Rows from block 6 of a small image classifier, named by matrix and row number. Rows with one number belong to one neuron. Each number is 128 + 32 x the weight over its row's rms, rounded and kept within 0 to 255. All counts start at 0. Numbers have three digits each.
After each neuron's rows are labels from the 100 images, of 14976, where the neuron reaches its highest value: "strongest on" is what is common among them. Only what is clearly more common there than usual is listed. The data: retinal OCT scans (Kermany 2017).
# fc1: MLP up (model.blocks.6.mlp.fc1.weight, 768x192), inputs 0-95
# fc2: MLP down (model.blocks.6.mlp.fc2.weight, 192x768, transposed), outputs 0-95

fc1.197:125137105133136065127138194075155052167154151125173182096114139115077123149072132128150146160113144153157149064183111074118151162112120139135108097174130136154110146113132108097075129160158141184078175191111043117165130141123110136135056132109113152207166128117168109144121170111120144119
fc2.197:111168123113150111152108077156058175117148148139062119126138156104116109138115216109096129113123075101102134127129107173110162118184104080081134145119144133138151116124135105101076077157131100141085098134153166138126071139116089120136159125172154085056104126103088068159094145154154150109
strongest on: finding: normal

fc1.151:116125152187148147195113182130125171206181155084145109126074077170128155160105154175090112164097131121159113077099094129114168072126097116171149083106209095141122134095180114076136124128125094113115090131121094099124117150107124135138175112165175114083197110112142086093091112057107163153
fc2.151:089143138083130104097164070145110136075083093136089128150177181086137138165141088105147163112147083117117156148131165093135113169110148116162130144184039128100204124120094061171097099153093166146128123116142072176108194159120174093134107097085089158199112145149120174174175160140173067146
strongest on: finding: diabetic macular edema

fc1.224:165197116092149090100134097108115098158168179123130120069228139182086155130103114182105127187121132133126085095150150111164182092106112109108093109163154107106118179110142168151146126076162124110151103120152136180115143161176092111147115160156088124138105155156157154109130085098091045107
fc2.224:076063115155111182140117109098127114115105151141077101125038130132153047134176119125136176117135094106173129135085116139125154198124117160098144097148112144129146085100110091119102139157088122122093131137058153095109118127088159125139111099153089113132117127103101120167137179156146209105
strongest on: finding: drusen

fc1.281:125095159198103116172136184103136111199126064161141084158150107146054124100117150114196117139132115111109118105142145083133185160108119185089148162133106119160121077078115128131131140075107175086083131112192072153089166186131112138115141147111155175135104100128112106122139180122132116088
fc2.281:188140090205119072070131159120147136129107130052080136097149137133152126219069151100108105152124097097124122172121141204162160129159150133119148108095084130125093146093053181160168179142095122095181140184125156100074165131082175168117107151205139132106119139072135170112197106120103146088
strongest on: finding: drusen

fc1.662:102212104104169148106123118091087113081143058177170082142106149113120119125124099118161121120157110099108164059087109077149158157086164165078167088122101085146154176093113135119131166108195134140132139179124110124120134157127157162154182179168137133149095128122146162188085137133153135134
fc2.662:107106146160139112154125121101163150132128185124102147141149116135117122149074096126144158136145087148121089080156165176175105106164132076095156153069139124090149043176141158095192107110071112125161115156080166134161130116154133123146169110125126126070104168126157127113132096168064154079
strongest on: finding: diabetic macular edema

fc1.88:147155147106196138151108130079127111102118163124175115127139022122104167153132137072142073192163096158174123093196082141156132139141174180108106166091112126128180060200161109105159145085147062136187161133103098119144117072184105104118115116078111130136142114090176136134126140068121138150
fc2.88:132074110114120118138173171122158110096116101144082159127140113149121073105082083127078109183137122184166190173145159158129133089109172053104129184157143149100097115126106106118096126192098099100100135103157165171113117073110119135070091137094086162195101112097111102152153115159086098077
strongest on: finding: diabetic macular edema

fc1.58:142113202132133140125133116090128142098101179182105140133127139102154097067186159080121156148122100138165114099090145156082084179092122149107130160146084131157126117092107110158165121088112130108083107161179136193103176113162090117137108126108108131145113146155131073164158173134143099033
fc2.58:200150112040124070138090118138093100145108095123110080085125102129116177139157094136098189143116116131121158158127174075156158117102116075098185110166104138161126112175131157152127134092127083170139136070094135134113118177077156184141110176151136100126095153117095180062171125061176102129
strongest on: finding: choroidal neovascularization

fc1.578:148182113099129137122113134137157134083181096154130137074217135114138108021080133082151152103127182167136116144138109195115148140110125125146152084123103130149116208072150104182144167147093142122155165163150144190222161084114156121072123155110102148166133129065115084160123126143106128076
fc2.578:103058173105098124142162162104100103191103116149144127131120099163093164226097095139060055148118109095092116054122147132112140069181091109144080119110122104122107071128077142087107119176132118159133107091101153073077104164114135122163154131104137161120142148161168114135136124133142132148
strongest on: finding: choroidal neovascularization

fc1.24:153100083146160118116104138099161139134112126087168134098130054139124114102139105190160141180121089149077166110189121130188131081141104100134113140103105074098094153125100147139159111136111128138182148067135152171114181149142173138140165118116078161129087142114147085102188098123141131065
fc2.24:161098139091100135135180124111165095118099144075139075160089129103120132119127071118117132083112155127110139068106162138122174146154075129137133074120163129168085078136054103106170173110086108159122074151150117096111141152075126144099065134123142087072160018144100178123109089140112117155
strongest on: finding: drusen

fc1.120:152115114147081105139155153082135126166128155129127130076194114073150124161038139170067159078095100139140150172166130134185110107196139168165098084180192138156172125191170108123114148076104086165118147142153099168135122205186112126102168160165115134119158146144119086181161140036103088096
fc2.120:126116144136171133117125128158146143087133083152146089158073165177121139133159065071226107157112148142148119103084100129099132097079050120109167169089089112127090116099066129095144156148111165100176134131102130134149159122079111122176126106090129087116120141107132161059161057198170171163
strongest on: finding: diabetic macular edema

fc1.707:109151095119093077129189119094138105158101117129127076105158143143058176128135126132109130076109126147066137148107162144142153102180130151225146179096053135144100116135149106146150161080128157073127102110127171200137101088093148106142123134101126134141142128098158114146143134160161116142
fc2.707:142168168108146147123101139154079130149144138124110139069138112176152101167091143141160088150097194133129095108109085117102121126140098100115125126114192083105107127109168135073098113123174086176125140186142101048128123123181078100117099076166126087156132124154061176097126144104123104143
strongest on: finding: choroidal neovascularization

fc1.285:130193145129112084126094108115130106167086115159137115192106177138140087177122141127093196142147138134080143059118088135129104192110064154171107134176100096115078173114138105195141094119158132070085148134162101159112140142135152135156117109132147145097082139132093123159080145125124118076
fc2.285:190155063119121149127190069116142124114210202163125133160184142076147120156172118102117089151117121146150185157132162118133191090075122128080187108130176150111093096104108171101145119135167133156133097079105172155148114094150122165140104152150100086155142100090102106097143109128139083148
strongest on: finding: drusen

fc1.463:157114129160087064153140099110060105161145058141147173079136141040164148134115102152097108132144131121093131126081124119135174107072136119087161106136076074062076096221081167126113147170133105153152128161135178147130108136156159163143149122093108118129122140175077131104157109092216108109
fc2.463:119064161119133150083114174189112129075125113206167075140138158175149069129164142131158142138085127151107095086054175123095163143135086151105097143127134153193170092113159140107133179110140097049146194114120099104102135083137142135107091158124166114109132139094095134144113144178101077091
strongest on: finding: normal

fc1.394:110085159074165140079127107113138095113118092143110105115128125152095081127124050120097123151107196148123126127105110123117138142159144130115103075110089151080177063068094144179136117144162105080097106152109119183074131074199114142097106149130169130118111110124193164115140152145158169103
fc2.394:171107142096141116088173123139093167116100059110143128164103134149127130121120185091135122117124137089138069084072156166143156094150152148123146138110121089140156063141151076124119117113136109131145073152145201088164087172112144123167139171173066157106163119064107109117092124123118101161
strongest on: finding: normal

fc1.223:096118073126178175124105114087153123133103169141122088084162145099173128154098107148084166104120097183150141146133060122173121120118147145151153147104134152128115178103105132131160162119126099093086160157169124088128153132046099167066108117087191104173120130098097158083177114169128120145
fc2.223:127137105173088108133114096112151105162187105203157183106092147156142148110141091188130095100142142133092153138163129086169131112150154159152090148122133119165149179148121102125116136184150087122119096109122182119044101092181169096142122141159129092082170115095168161151082154088148113115
strongest on: finding: drusen

fc1.430:145107163165128147117186121086128108099101112188089115190100090141158150121134077177049128127163113155134148191095135124160137156142133156140116113090141157132123096141128148099103153138126164103121148160169173088125154169118067192061085126084110132108152157055109209165147176142137113182
fc2.430:070132119162166145147107121107102190199141142124098149151180107101083155118163109167159147108150128104086165151159186101146162157146125161138061107144211137103106070098109144158177112155151116091112071151136206113112114074157086136136146153072140137081114165138127183208137101169117192084
strongest on: finding: drusen

fc1.586:189119125096143140121098100083120115149161110130090120142112138104128177145177104110152144093124106140138162125096142158145114132105128148143164172135085095133180164142084071197227149132098108152069096110187094133137166115179128110120097119080134099135115151131157122139148140132111081133
fc2.586:114129087154131076160189072161140160143094139098138177130159085070123108155108160110136100161134133086131071140111150099103128139053176114082142138119098098082105116099108119139168075086185125127161168161097094176131073122110204166157130117089117109114128102165117076119125112095155176110
strongest on: finding: choroidal neovascularization

fc1.10:098100129157119140159192143098133164178099111184089128079147114130132152170138090170118120153129154075136080098085153153133178065128116195168076066102157118127160110134109132100117111130132117163137132097106101145126104098150102143144096142123135113098151059083147103159061163123152128172
fc2.10:147120165146132110107058126160138147097163120120137153192099154127136101097120094061152148118150138106112171124135093106103074129183151095125207108075122109136146140142124132148128181085173102098146091111203115132131105144098120111119155145165199177081107165164105150115210155147143161110
strongest on: finding: drusen; finding: diabetic macular edema

fc1.661:073116151132164131064129121135086157097153128104140110156170092104158171137174098118164122175113142174071134136159127113127124156111104147100171173153089129066161137132086142155128144128138087077115164095146079124171144165143072095114145165129138167121186136140133094118091134120146137062
fc2.661:204137140089117110135082116161166111139113135130151152091111161179128131102168175101090135157174165120121129107140179098113109162143096141096167103143164117177113120085040112104122125153133168175164144160143167106150091139102218151131116069152120135129115151105189119093060171174118124114
strongest on: finding: diabetic macular edema; finding: drusen

fc1.532:119164145126098144151177126082078082175109105089125129147103116106111140107159203178116152137108139148109108094134166136147149121116144098098141175089083089120139166107094162079159061155114172152137112163133122157158111132155182144090105132141118096146130077141097107156095050087126160175
fc2.532:099120116094127074140119151119165127096132106148117170126152121158183151156126143099086220064053088139118104131125116162099161108103076138170138150175126160074119127166169150166109095136139117121107113139142078124052127106136141091145156188156147151143109215165162146150177116141168157127
strongest on: finding: normal

fc1.624:107105088153109076109146121138171121114190091125165107141163110155114146139113109076143100106096160137172146065149161144140180130200152124152096104097100080133135113175158119108140109124202144113144105148152110126149127100204133137190107113100125055101142209138118136145101166162097124088
fc2.624:165146154129126117125196088102168184172144178134126114110104140099131154126161112125112123142134165166126104163154102093080130126118159103120113126128157099122075083148094142092165113108126104116170113075089198128121129140136105151107069153119085115161149000141070146104078174105143121122
strongest on: finding: drusen

fc1.678:211100113103120151163091207130097186158142084079145125103154078130134127064146109175091065096112123121168121104132155143162160133143080073089120117082134114154115097157124115160112146141151149135112101169139149184145136140159119116103155127138187176161100112092098092175130123116086134094
fc2.678:088209174166160115101212106137136102070156188169101146152101131121150106189131105122165168161109149112077112153084098096137066163147176168164106129223120128120177186134111114166150091109097141079149146074124146107077136102083115141109119117136106166119126150155130132133125169131151172117
strongest on: finding: diabetic macular edema

fc1.284:107108130133151118118139163157100118113162089130084073143083112145124085111119171150122112096116059116116112089141064134083176125080103129123129099147185105098096096149168117119149177042186082181187104113085127131131150153120066190150143175145130136154157169165065100075089154076117151137
fc2.284:113122137131153089155141088108108128121165170151128148161153137122142199133130119106145102114157150115108144121101174097120006123108177126102153179088063139143128105145101129146113048169105195071071144149137129142149106124161176070125116089113103110117090107133206157146175094147073112146
strongest on: finding: diabetic macular edema

fc1.222:111131101106172109151139135165170098082189106135150104168105097088090146169082123093104130109116078149111097168049099110170184118143153162175160123144179113161165082143121085154101129158131143134135144146165104191077129132136076120181134144178197153149059119109116125130184169109146142148
fc2.222:053084179185129112118120183122104117118066131127162101151086102170128155120123101163083151107146124162127170102129151084133086138137090138131102087126104135075098102209159128133135128080179124100125160111091157128191156142095124134063115093114134095105166189176161127128148121142145111122
strongest on: finding: normal

fc1.331:113150117159110125122079169085080176107111116124104128110151114017143103145092118103073164130144133174175124139128128066152148066136127115153122153090165094150158094140108134148132182123112153107133057107148083132124156173139163124068129156157112076116144069078104106150144108104103103128
fc2.331:122203184132107141181090117151169104123085086198163075165130087179155098180152157147156111071099111130118106164131134127137173095139092146109122166130115118150113086123107096149097109154137185114148117146193181136157095054110152090156097089162168132144157126144148122108106155115116160107
strongest on: finding: drusen

fc1.634:101123109130101139075147086158157118115095107151086127146129111110160155099156093101117081149114116188126097175141163127160115117195101103156150138155113107156139166176144077138126036188126167147164119149162048174166142071118122161150054107093098134118093113137103153125165136121192107157
fc2.634:165142128150166134177092122126050092128093120116173046127095142135084087113143134104111160095102188104174170049068100137134152165088170138111086105139142102119158167163118136104138175104118104082079140069106208105079088132157138102089105094127158151102115130094139121187098113136083144118
strongest on: finding: choroidal neovascularization

fc1.500:128150230086128107111173155109136133119124132113116108125117131154156126150132092172161124136095141194083145101144092098099148196128121112177113100153105090059119090082126147127129125128177126114071112043139152114104074088099081164158140116137175088157141134088122135075094093149179199159
fc2.500:184173064165151115156134119152102123111139099168122164160109129130119128108139164100096115139124095094136080172138177161173121096102185158042169120105135143185097163175122115140216090119100134139204103198097141108164207170157157078135130149097140112084136126127141164164138149110073128122
strongest on: finding: choroidal neovascularization

fc1.251:107113184132136113137096189135133073115079074156094172146104091094155082110125167116126101157090114188177154085123153174138188067129133183134137129099136143121139098160162132128198143132151120135110097176079112118186133090113105174130161150099131092116095142145076130129165101061142157131
fc2.251:086128100108139174072122130150113131127128121143124141092122175131139154153172099053161093202087138111109166091133086146100140139121090079173117119173128116118128140099170096150095093123117133135169071143190153142129040110179113038069148112158107163136133122127169083112054170173157134147
strongest on: finding: normal