{
  "model": "image classifier",
  "dataset": "retinal OCT scans (Kermany 2017)",
  "train_examples": 98430,
  "image_size": 96,
  "crop_scale_min": 0.5,
  "horizontal_flip": true,
  "translate": 0.06,
  "rotation_deg": 10,
  "cutout": 0.25,
  "targets": ["finding"],
  "num_classes": 4,
  "arch": "vit",
  "norm": "rmsnorm",
  "norm_position": "pre",
  "activation": "gelu",
  "mlp_ratio": 4,
  "head_dim": 16,
  "fused_qkv": false,
  "bias": "none",
  "qk_norm": false,
  "parallel_block": false,
  "inner_norm": false,
  "moe": "top_k",
  "drop_path": 0.05,
  "num_experts": 32,
  "moe_every": 2,
  "expert_mlp_ratio": 0.5,
  "experts_per_token": 1,
  "shared_expert": false,
  "patch_size": [6, 6],
  "layers": 12,
  "width": 192,
  "positions": "rope",
  "pooling": "mean",
  "label_smoothing": 0.1,
  "loss": "cross_entropy",
  "residual_init": "scaled_by_depth",
  "optimizer": "muon",
  "muon_scale": "match_rms_adamw",
  "lr": 0.0016,
  "momentum": 0.95,
  "nesterov": true,
  "orthogonalizer": "polar_express",
  "adamw_lr_other_params": 0.0017,
  "grad_clip": 5.0,
  "steps": 6900,
  "batch_size": 64,
  "epochs": 4.5,
  "lr_schedule": "wsd",
  "decay_fraction": 0.4,
  "final_lr_fraction": 0.01,
  "warmup_steps": 130,
  "weight_decay": 0.4,
  "adamw_weight_decay_other_params": 0
}
Rows from expert 29 of block 5, named by matrix and row number. Rows with one number belong to one neuron. Each number is 200 + 30 x the weight over the matrix's rms, rounded and kept within 0 to 999. All counts start at 0.
# up: expert up (model.blocks.5.mlp.up, 32x96x192), inputs 0-95
# down: expert down (model.blocks.5.mlp.down, 32x192x96, transposed), outputs 0-95
up.46,183,168,232,212,191,188,202,211,228,163,164,227,203,211,198,132,209,179,197,195,167,213,231,214,238,156,241,215,143,200,278,228,208,218,160,197,215,177,241,191,201,159,185,188,179,188,172,222,211,172,196,177,228,221,190,169,138,195,191,248,202,201,229,173,198,204,260,199,177,162,186,163,223,224,202,242,201,215,240,207,202,194,151,219,175,203,180,223,160,245,175,202,180,208,180,171
down.46,189,182,195,176,217,161,213,225,234,177,182,176,172,219,185,215,261,218,204,246,227,216,247,204,175,202,234,219,248,178,168,230,222,166,197,223,194,216,202,218,157,222,240,200,201,207,189,212,201,148,223,211,177,190,225,166,196,204,212,169,213,239,204,239,184,209,258,221,152,209,240,211,191,200,233,254,185,185,192,222,156,172,142,227,198,228,170,162,144,252,222,248,208,218,188,209
up.47,245,228,190,220,208,294,164,196,227,177,259,197,201,207,191,197,132,177,221,170,222,149,183,140,217,245,201,94,209,222,185,253,186,213,224,150,208,187,239,262,219,204,232,187,175,233,251,158,181,239,210,184,103,207,206,179,185,168,219,201,211,223,154,210,182,187,210,127,197,205,220,246,230,217,119,215,215,206,242,247,185,191,165,219,268,181,218,233,193,104,177,180,188,219,244,193
down.47,160,173,104,148,142,222,276,198,247,249,158,172,235,165,246,209,227,185,205,199,177,199,217,202,174,195,189,262,193,229,221,180,170,221,202,235,248,213,233,246,230,177,251,223,249,202,217,187,199,195,237,203,214,180,261,235,177,187,188,233,207,203,235,194,219,235,206,167,252,141,181,156,206,242,226,142,216,263,174,216,249,230,185,180,165,162,177,161,168,196,167,188,205,224,164,270
up.48,234,202,164,239,174,208,181,217,206,195,201,211,167,228,146,222,164,190,208,243,241,184,181,272,176,167,192,209,211,198,167,233,126,186,259,206,192,150,217,173,200,201,233,141,198,208,212,192,222,201,201,209,168,168,220,216,203,263,229,213,187,159,177,193,217,195,213,179,178,218,260,199,187,264,136,183,220,201,284,202,197,179,197,239,142,175,239,221,231,227,184,207,253,225,241,189
down.48,192,197,214,210,213,184,237,219,198,219,216,161,200,267,154,213,155,246,175,127,200,203,224,178,210,209,217,178,161,196,192,247,232,255,190,234,173,233,199,181,208,183,175,175,187,187,142,232,185,191,186,219,229,170,237,140,193,249,181,186,200,164,157,191,223,225,236,174,192,248,142,188,208,232,201,205,189,156,222,174,194,199,193,223,168,258,212,183,243,151,222,197,245,242,220,206
up.49,219,200,226,220,164,163,220,204,185,218,220,217,174,223,157,181,181,277,226,123,172,247,172,153,198,165,166,192,205,186,240,226,171,162,197,193,174,205,156,246,188,234,186,217,169,222,208,213,186,171,170,212,224,173,178,117,162,246,134,233,184,163,189,207,209,274,180,215,168,235,135,187,232,181,220,215,190,228,198,174,227,197,216,219,214,238,266,238,228,225,255,174,220,177,182,208
down.49,225,265,199,162,201,149,238,206,175,246,219,196,199,223,243,286,200,252,272,210,201,212,180,234,146,190,223,216,237,241,165,219,166,285,229,161,212,199,174,163,191,240,183,220,230,190,136,241,192,237,173,244,260,250,242,249,245,178,231,175,202,190,196,149,191,206,276,179,169,192,143,185,239,223,216,215,208,197,183,213,207,157,230,141,207,179,198,229,209,242,237,209,192,201,173,172
up.50,185,151,162,191,213,192,199,201,248,191,191,210,220,184,183,215,216,265,226,183,193,211,252,215,151,149,181,215,244,203,216,213,209,215,193,165,174,156,228,205,161,179,217,188,269,188,231,225,195,228,203,205,216,198,212,195,195,194,213,226,214,215,203,146,250,195,143,161,143,187,192,193,206,184,156,229,205,198,215,190,197,223,144,213,201,152,181,242,148,261,164,211,158,170,190,145
down.50,222,159,231,209,192,199,184,198,166,219,165,159,152,226,231,148,184,195,220,218,253,224,203,205,241,230,168,160,206,200,188,228,204,177,200,208,233,173,216,219,184,150,161,275,172,212,208,166,158,186,252,237,201,194,227,194,230,195,184,201,128,220,160,231,202,189,189,232,189,251,229,154,207,241,180,187,202,207,241,125,197,246,208,215,232,148,253,182,180,202,170,216,219,237,157,253
up.51,198,201,158,200,158,267,175,227,221,214,189,181,210,170,185,237,188,237,199,206,187,232,199,202,235,225,209,220,202,223,176,218,252,225,236,227,156,238,244,180,204,165,163,203,176,198,228,226,239,218,174,193,187,175,227,187,211,129,212,215,207,192,190,139,192,172,243,195,203,161,238,165,190,215,192,210,187,185,192,193,209,225,188,240,213,180,185,148,204,229,168,214,187,199,187,174
down.51,224,156,243,209,199,245,209,223,206,138,206,158,205,208,194,184,174,188,222,226,231,210,231,203,168,220,181,255,227,215,172,203,269,156,219,140,169,211,168,265,201,215,217,174,242,224,223,216,200,186,197,188,189,210,206,217,173,247,222,213,189,230,192,190,160,185,172,152,208,191,217,229,200,174,143,206,192,207,218,187,163,165,182,150,193,207,233,255,163,200,204,249,179,187,225,188
up.52,166,190,174,184,238,154,194,281,231,197,210,209,193,176,148,203,174,231,233,215,175,194,151,229,261,198,189,206,237,189,180,207,188,233,244,138,210,214,197,186,232,216,160,231,168,137,220,257,228,187,273,182,239,186,189,209,210,134,209,196,208,193,234,194,182,169,220,243,202,218,232,211,177,194,215,252,214,225,181,205,218,184,200,205,234,224,204,244,246,151,146,164,218,213,199,164
down.52,166,177,180,175,163,227,136,242,177,172,180,226,246,173,260,180,144,233,165,149,228,190,207,182,205,206,211,215,173,197,217,190,236,170,189,188,173,202,220,223,204,199,202,207,229,194,185,169,198,175,240,171,193,184,137,198,206,223,185,228,220,206,249,191,226,202,199,231,211,141,227,204,216,154,212,208,189,205,165,199,184,194,166,200,229,200,257,217,203,238,199,195,214,205,159,218
up.53,235,189,226,174,177,199,247,233,168,172,154,209,154,201,203,235,212,185,193,161,193,185,175,209,180,202,190,200,199,255,208,153,172,213,208,221,171,158,190,164,209,243,185,181,243,186,169,239,238,200,209,192,194,174,218,210,184,219,188,198,220,219,202,209,248,245,198,106,202,199,202,200,203,242,235,184,221,194,172,239,169,231,201,195,221,153,188,240,116,244,203,175,192,205,182,196
down.53,145,228,179,207,209,139,219,188,225,217,186,174,162,181,188,161,201,216,142,235,207,206,205,149,194,168,211,239,203,224,163,240,193,179,204,179,186,230,210,222,207,190,184,174,206,180,235,187,197,166,224,172,203,204,179,215,204,186,174,215,187,151,179,218,180,206,222,218,238,250,189,204,180,236,201,152,163,229,160,166,187,212,178,238,181,170,222,228,196,183,179,169,181,229,239,193
up.54,215,142,211,165,186,218,269,197,203,231,212,229,186,180,268,228,233,213,217,201,176,228,178,197,184,174,163,166,219,260,233,184,170,189,173,214,200,156,175,160,196,185,239,172,224,164,236,201,198,193,222,128,180,193,196,207,156,170,198,234,211,239,231,227,206,234,126,208,205,218,215,212,212,247,228,213,193,213,210,211,220,197,237,168,239,202,153,237,169,234,169,171,165,145,301,212
down.54,190,209,178,223,233,203,219,180,187,241,171,205,165,193,186,200,158,196,184,199,173,134,223,224,202,186,234,240,198,202,235,212,189,208,193,204,195,194,238,185,177,196,205,254,223,269,269,181,189,191,235,195,202,212,209,179,197,190,209,187,246,198,197,216,220,212,226,226,235,172,278,154,172,221,232,163,174,181,168,169,197,207,177,179,173,233,196,188,191,207,168,230,175,200,179,264
up.55,232,152,282,226,153,198,182,255,176,160,182,213,254,209,226,191,213,180,228,206,170,218,192,156,205,228,189,185,163,148,198,193,173,199,135,205,231,172,183,213,217,199,257,179,176,185,128,184,202,238,211,158,136,215,164,170,131,222,193,208,236,206,219,225,161,224,187,249,206,205,175,204,184,215,210,237,257,211,178,179,251,204,246,184,184,157,181,186,138,170,199,183,217,200,196,187
down.55,157,246,129,211,186,221,146,181,262,206,186,198,211,224,211,250,231,217,189,201,179,151,236,160,252,216,198,202,228,225,203,204,166,180,188,185,238,170,214,229,238,187,199,211,206,242,209,207,212,197,153,238,217,251,215,259,218,166,215,196,231,161,207,172,191,173,222,227,184,178,209,190,210,169,190,159,142,204,174,223,176,165,184,216,216,215,200,189,217,253,192,211,198,175,167,214
up.56,208,156,235,186,191,203,143,204,234,180,215,208,167,203,185,208,256,212,225,159,175,218,200,216,167,176,210,201,173,190,255,227,141,206,228,209,154,193,194,137,183,192,232,221,143,186,232,178,175,195,236,175,187,233,217,158,239,231,210,209,159,218,209,186,156,221,134,216,229,215,203,195,187,223,195,220,208,206,187,290,198,194,210,163,197,217,173,249,223,257,211,204,185,216,218,185
down.56,221,249,225,184,196,195,231,190,172,179,229,163,184,192,175,239,226,195,205,197,203,258,209,166,206,202,235,194,198,201,209,190,191,159,164,161,177,166,183,223,147,229,210,166,170,204,192,227,216,219,174,215,181,216,190,216,178,215,200,237,223,151,249,233,196,162,139,178,170,197,165,221,214,237,189,194,216,223,222,118,217,137,177,215,147,219,211,160,254,177,205,230,217,196,231,172
up.57,188,227,169,194,194,227,176,169,203,192,236,188,243,196,171,218,220,196,250,262,152,227,207,202,194,188,186,220,242,211,157,222,196,218,220,191,180,226,138,214,230,214,236,206,168,245,205,215,266,228,151,234,251,207,130,246,222,220,188,128,181,247,207,190,195,211,195,159,177,261,210,234,186,221,179,190,183,242,208,226,239,226,201,260,257,222,153,163,172,182,202,218,184,226,232,171
down.57,159,157,244,150,217,144,158,199,175,212,160,206,200,239,199,212,182,188,200,228,207,226,212,174,185,187,233,193,164,199,176,177,266,226,204,186,179,238,269,215,201,176,228,209,208,145,246,169,180,199,224,248,203,181,199,203,163,229,183,212,274,163,151,193,186,223,194,211,192,184,103,174,197,221,159,207,211,140,156,210,228,214,222,144,212,196,239,230,186,180,188,194,180,212,172,248
up.58,213,241,192,224,185,230,216,151,163,217,198,230,188,216,264,149,199,187,163,203,225,241,206,203,183,217,193,187,225,210,216,217,227,212,208,192,137,229,161,242,242,221,218,201,201,161,246,169,242,199,218,159,170,184,159,231,215,182,200,218,205,246,223,217,265,219,211,189,198,208,233,218,237,176,156,212,206,232,194,198,247,180,170,186,160,205,228,229,158,173,179,178,193,164,193,207
down.58,169,185,212,196,192,237,253,210,206,201,193,149,197,183,188,180,193,169,232,211,164,158,236,215,246,239,204,204,186,227,167,205,207,165,186,165,201,259,173,263,222,179,206,237,203,181,229,188,167,196,235,207,210,146,165,163,167,201,189,202,200,143,278,214,169,168,269,195,205,222,210,176,217,195,210,183,221,212,145,159,202,147,246,213,213,185,122,190,173,192,181,186,173,220,157,261
up.59,180,194,241,226,193,217,238,209,169,210,246,238,193,213,238,172,291,215,225,179,171,226,213,134,259,173,166,179,220,201,176,248,201,194,208,190,158,167,192,225,172,189,230,196,226,221,261,195,180,164,172,221,179,226,145,234,191,207,184,226,196,214,235,215,226,185,167,149,190,172,184,234,200,202,179,187,117,170,170,166,207,209,225,206,226,213,140,179,176,178,178,171,208,231,219,199
down.59,187,213,171,180,151,228,190,219,261,198,213,193,248,153,184,245,189,168,242,208,247,203,173,211,176,178,221,221,193,204,243,168,228,242,226,228,228,261,213,210,238,193,237,180,241,197,165,152,183,214,221,167,248,199,189,226,146,152,202,189,257,238,170,204,200,164,199,221,160,164,188,126,204,190,221,160,183,227,176,228,196,183,213,173,246,194,264,193,178,206,190,210,178,165,156,207
up.60,185,202,181,239,183,221,220,209,224,149,169,211,189,148,199,205,152,207,235,195,219,267,174,203,227,179,189,165,175,179,182,186,216,158,176,139,215,193,205,159,196,206,189,198,195,270,183,264,160,180,256,156,211,175,189,191,206,157,157,220,207,192,229,174,175,108,239,183,181,186,146,187,252,217,199,155,211,216,246,219,154,217,179,237,186,215,207,200,202,240,197,191,190,202,157,172
down.60,173,141,247,209,213,238,186,165,186,220,190,221,204,170,224,158,171,188,166,228,207,181,208,167,225,226,189,244,217,218,227,219,131,204,207,219,192,185,152,188,161,230,218,168,177,173,186,197,204,189,178,219,253,195,195,167,195,147,217,208,224,162,219,152,221,251,202,184,191,245,207,199,234,186,184,220,184,255,167,224,181,197,168,176,187,181,285,193,220,211,198,216,208,216,215,207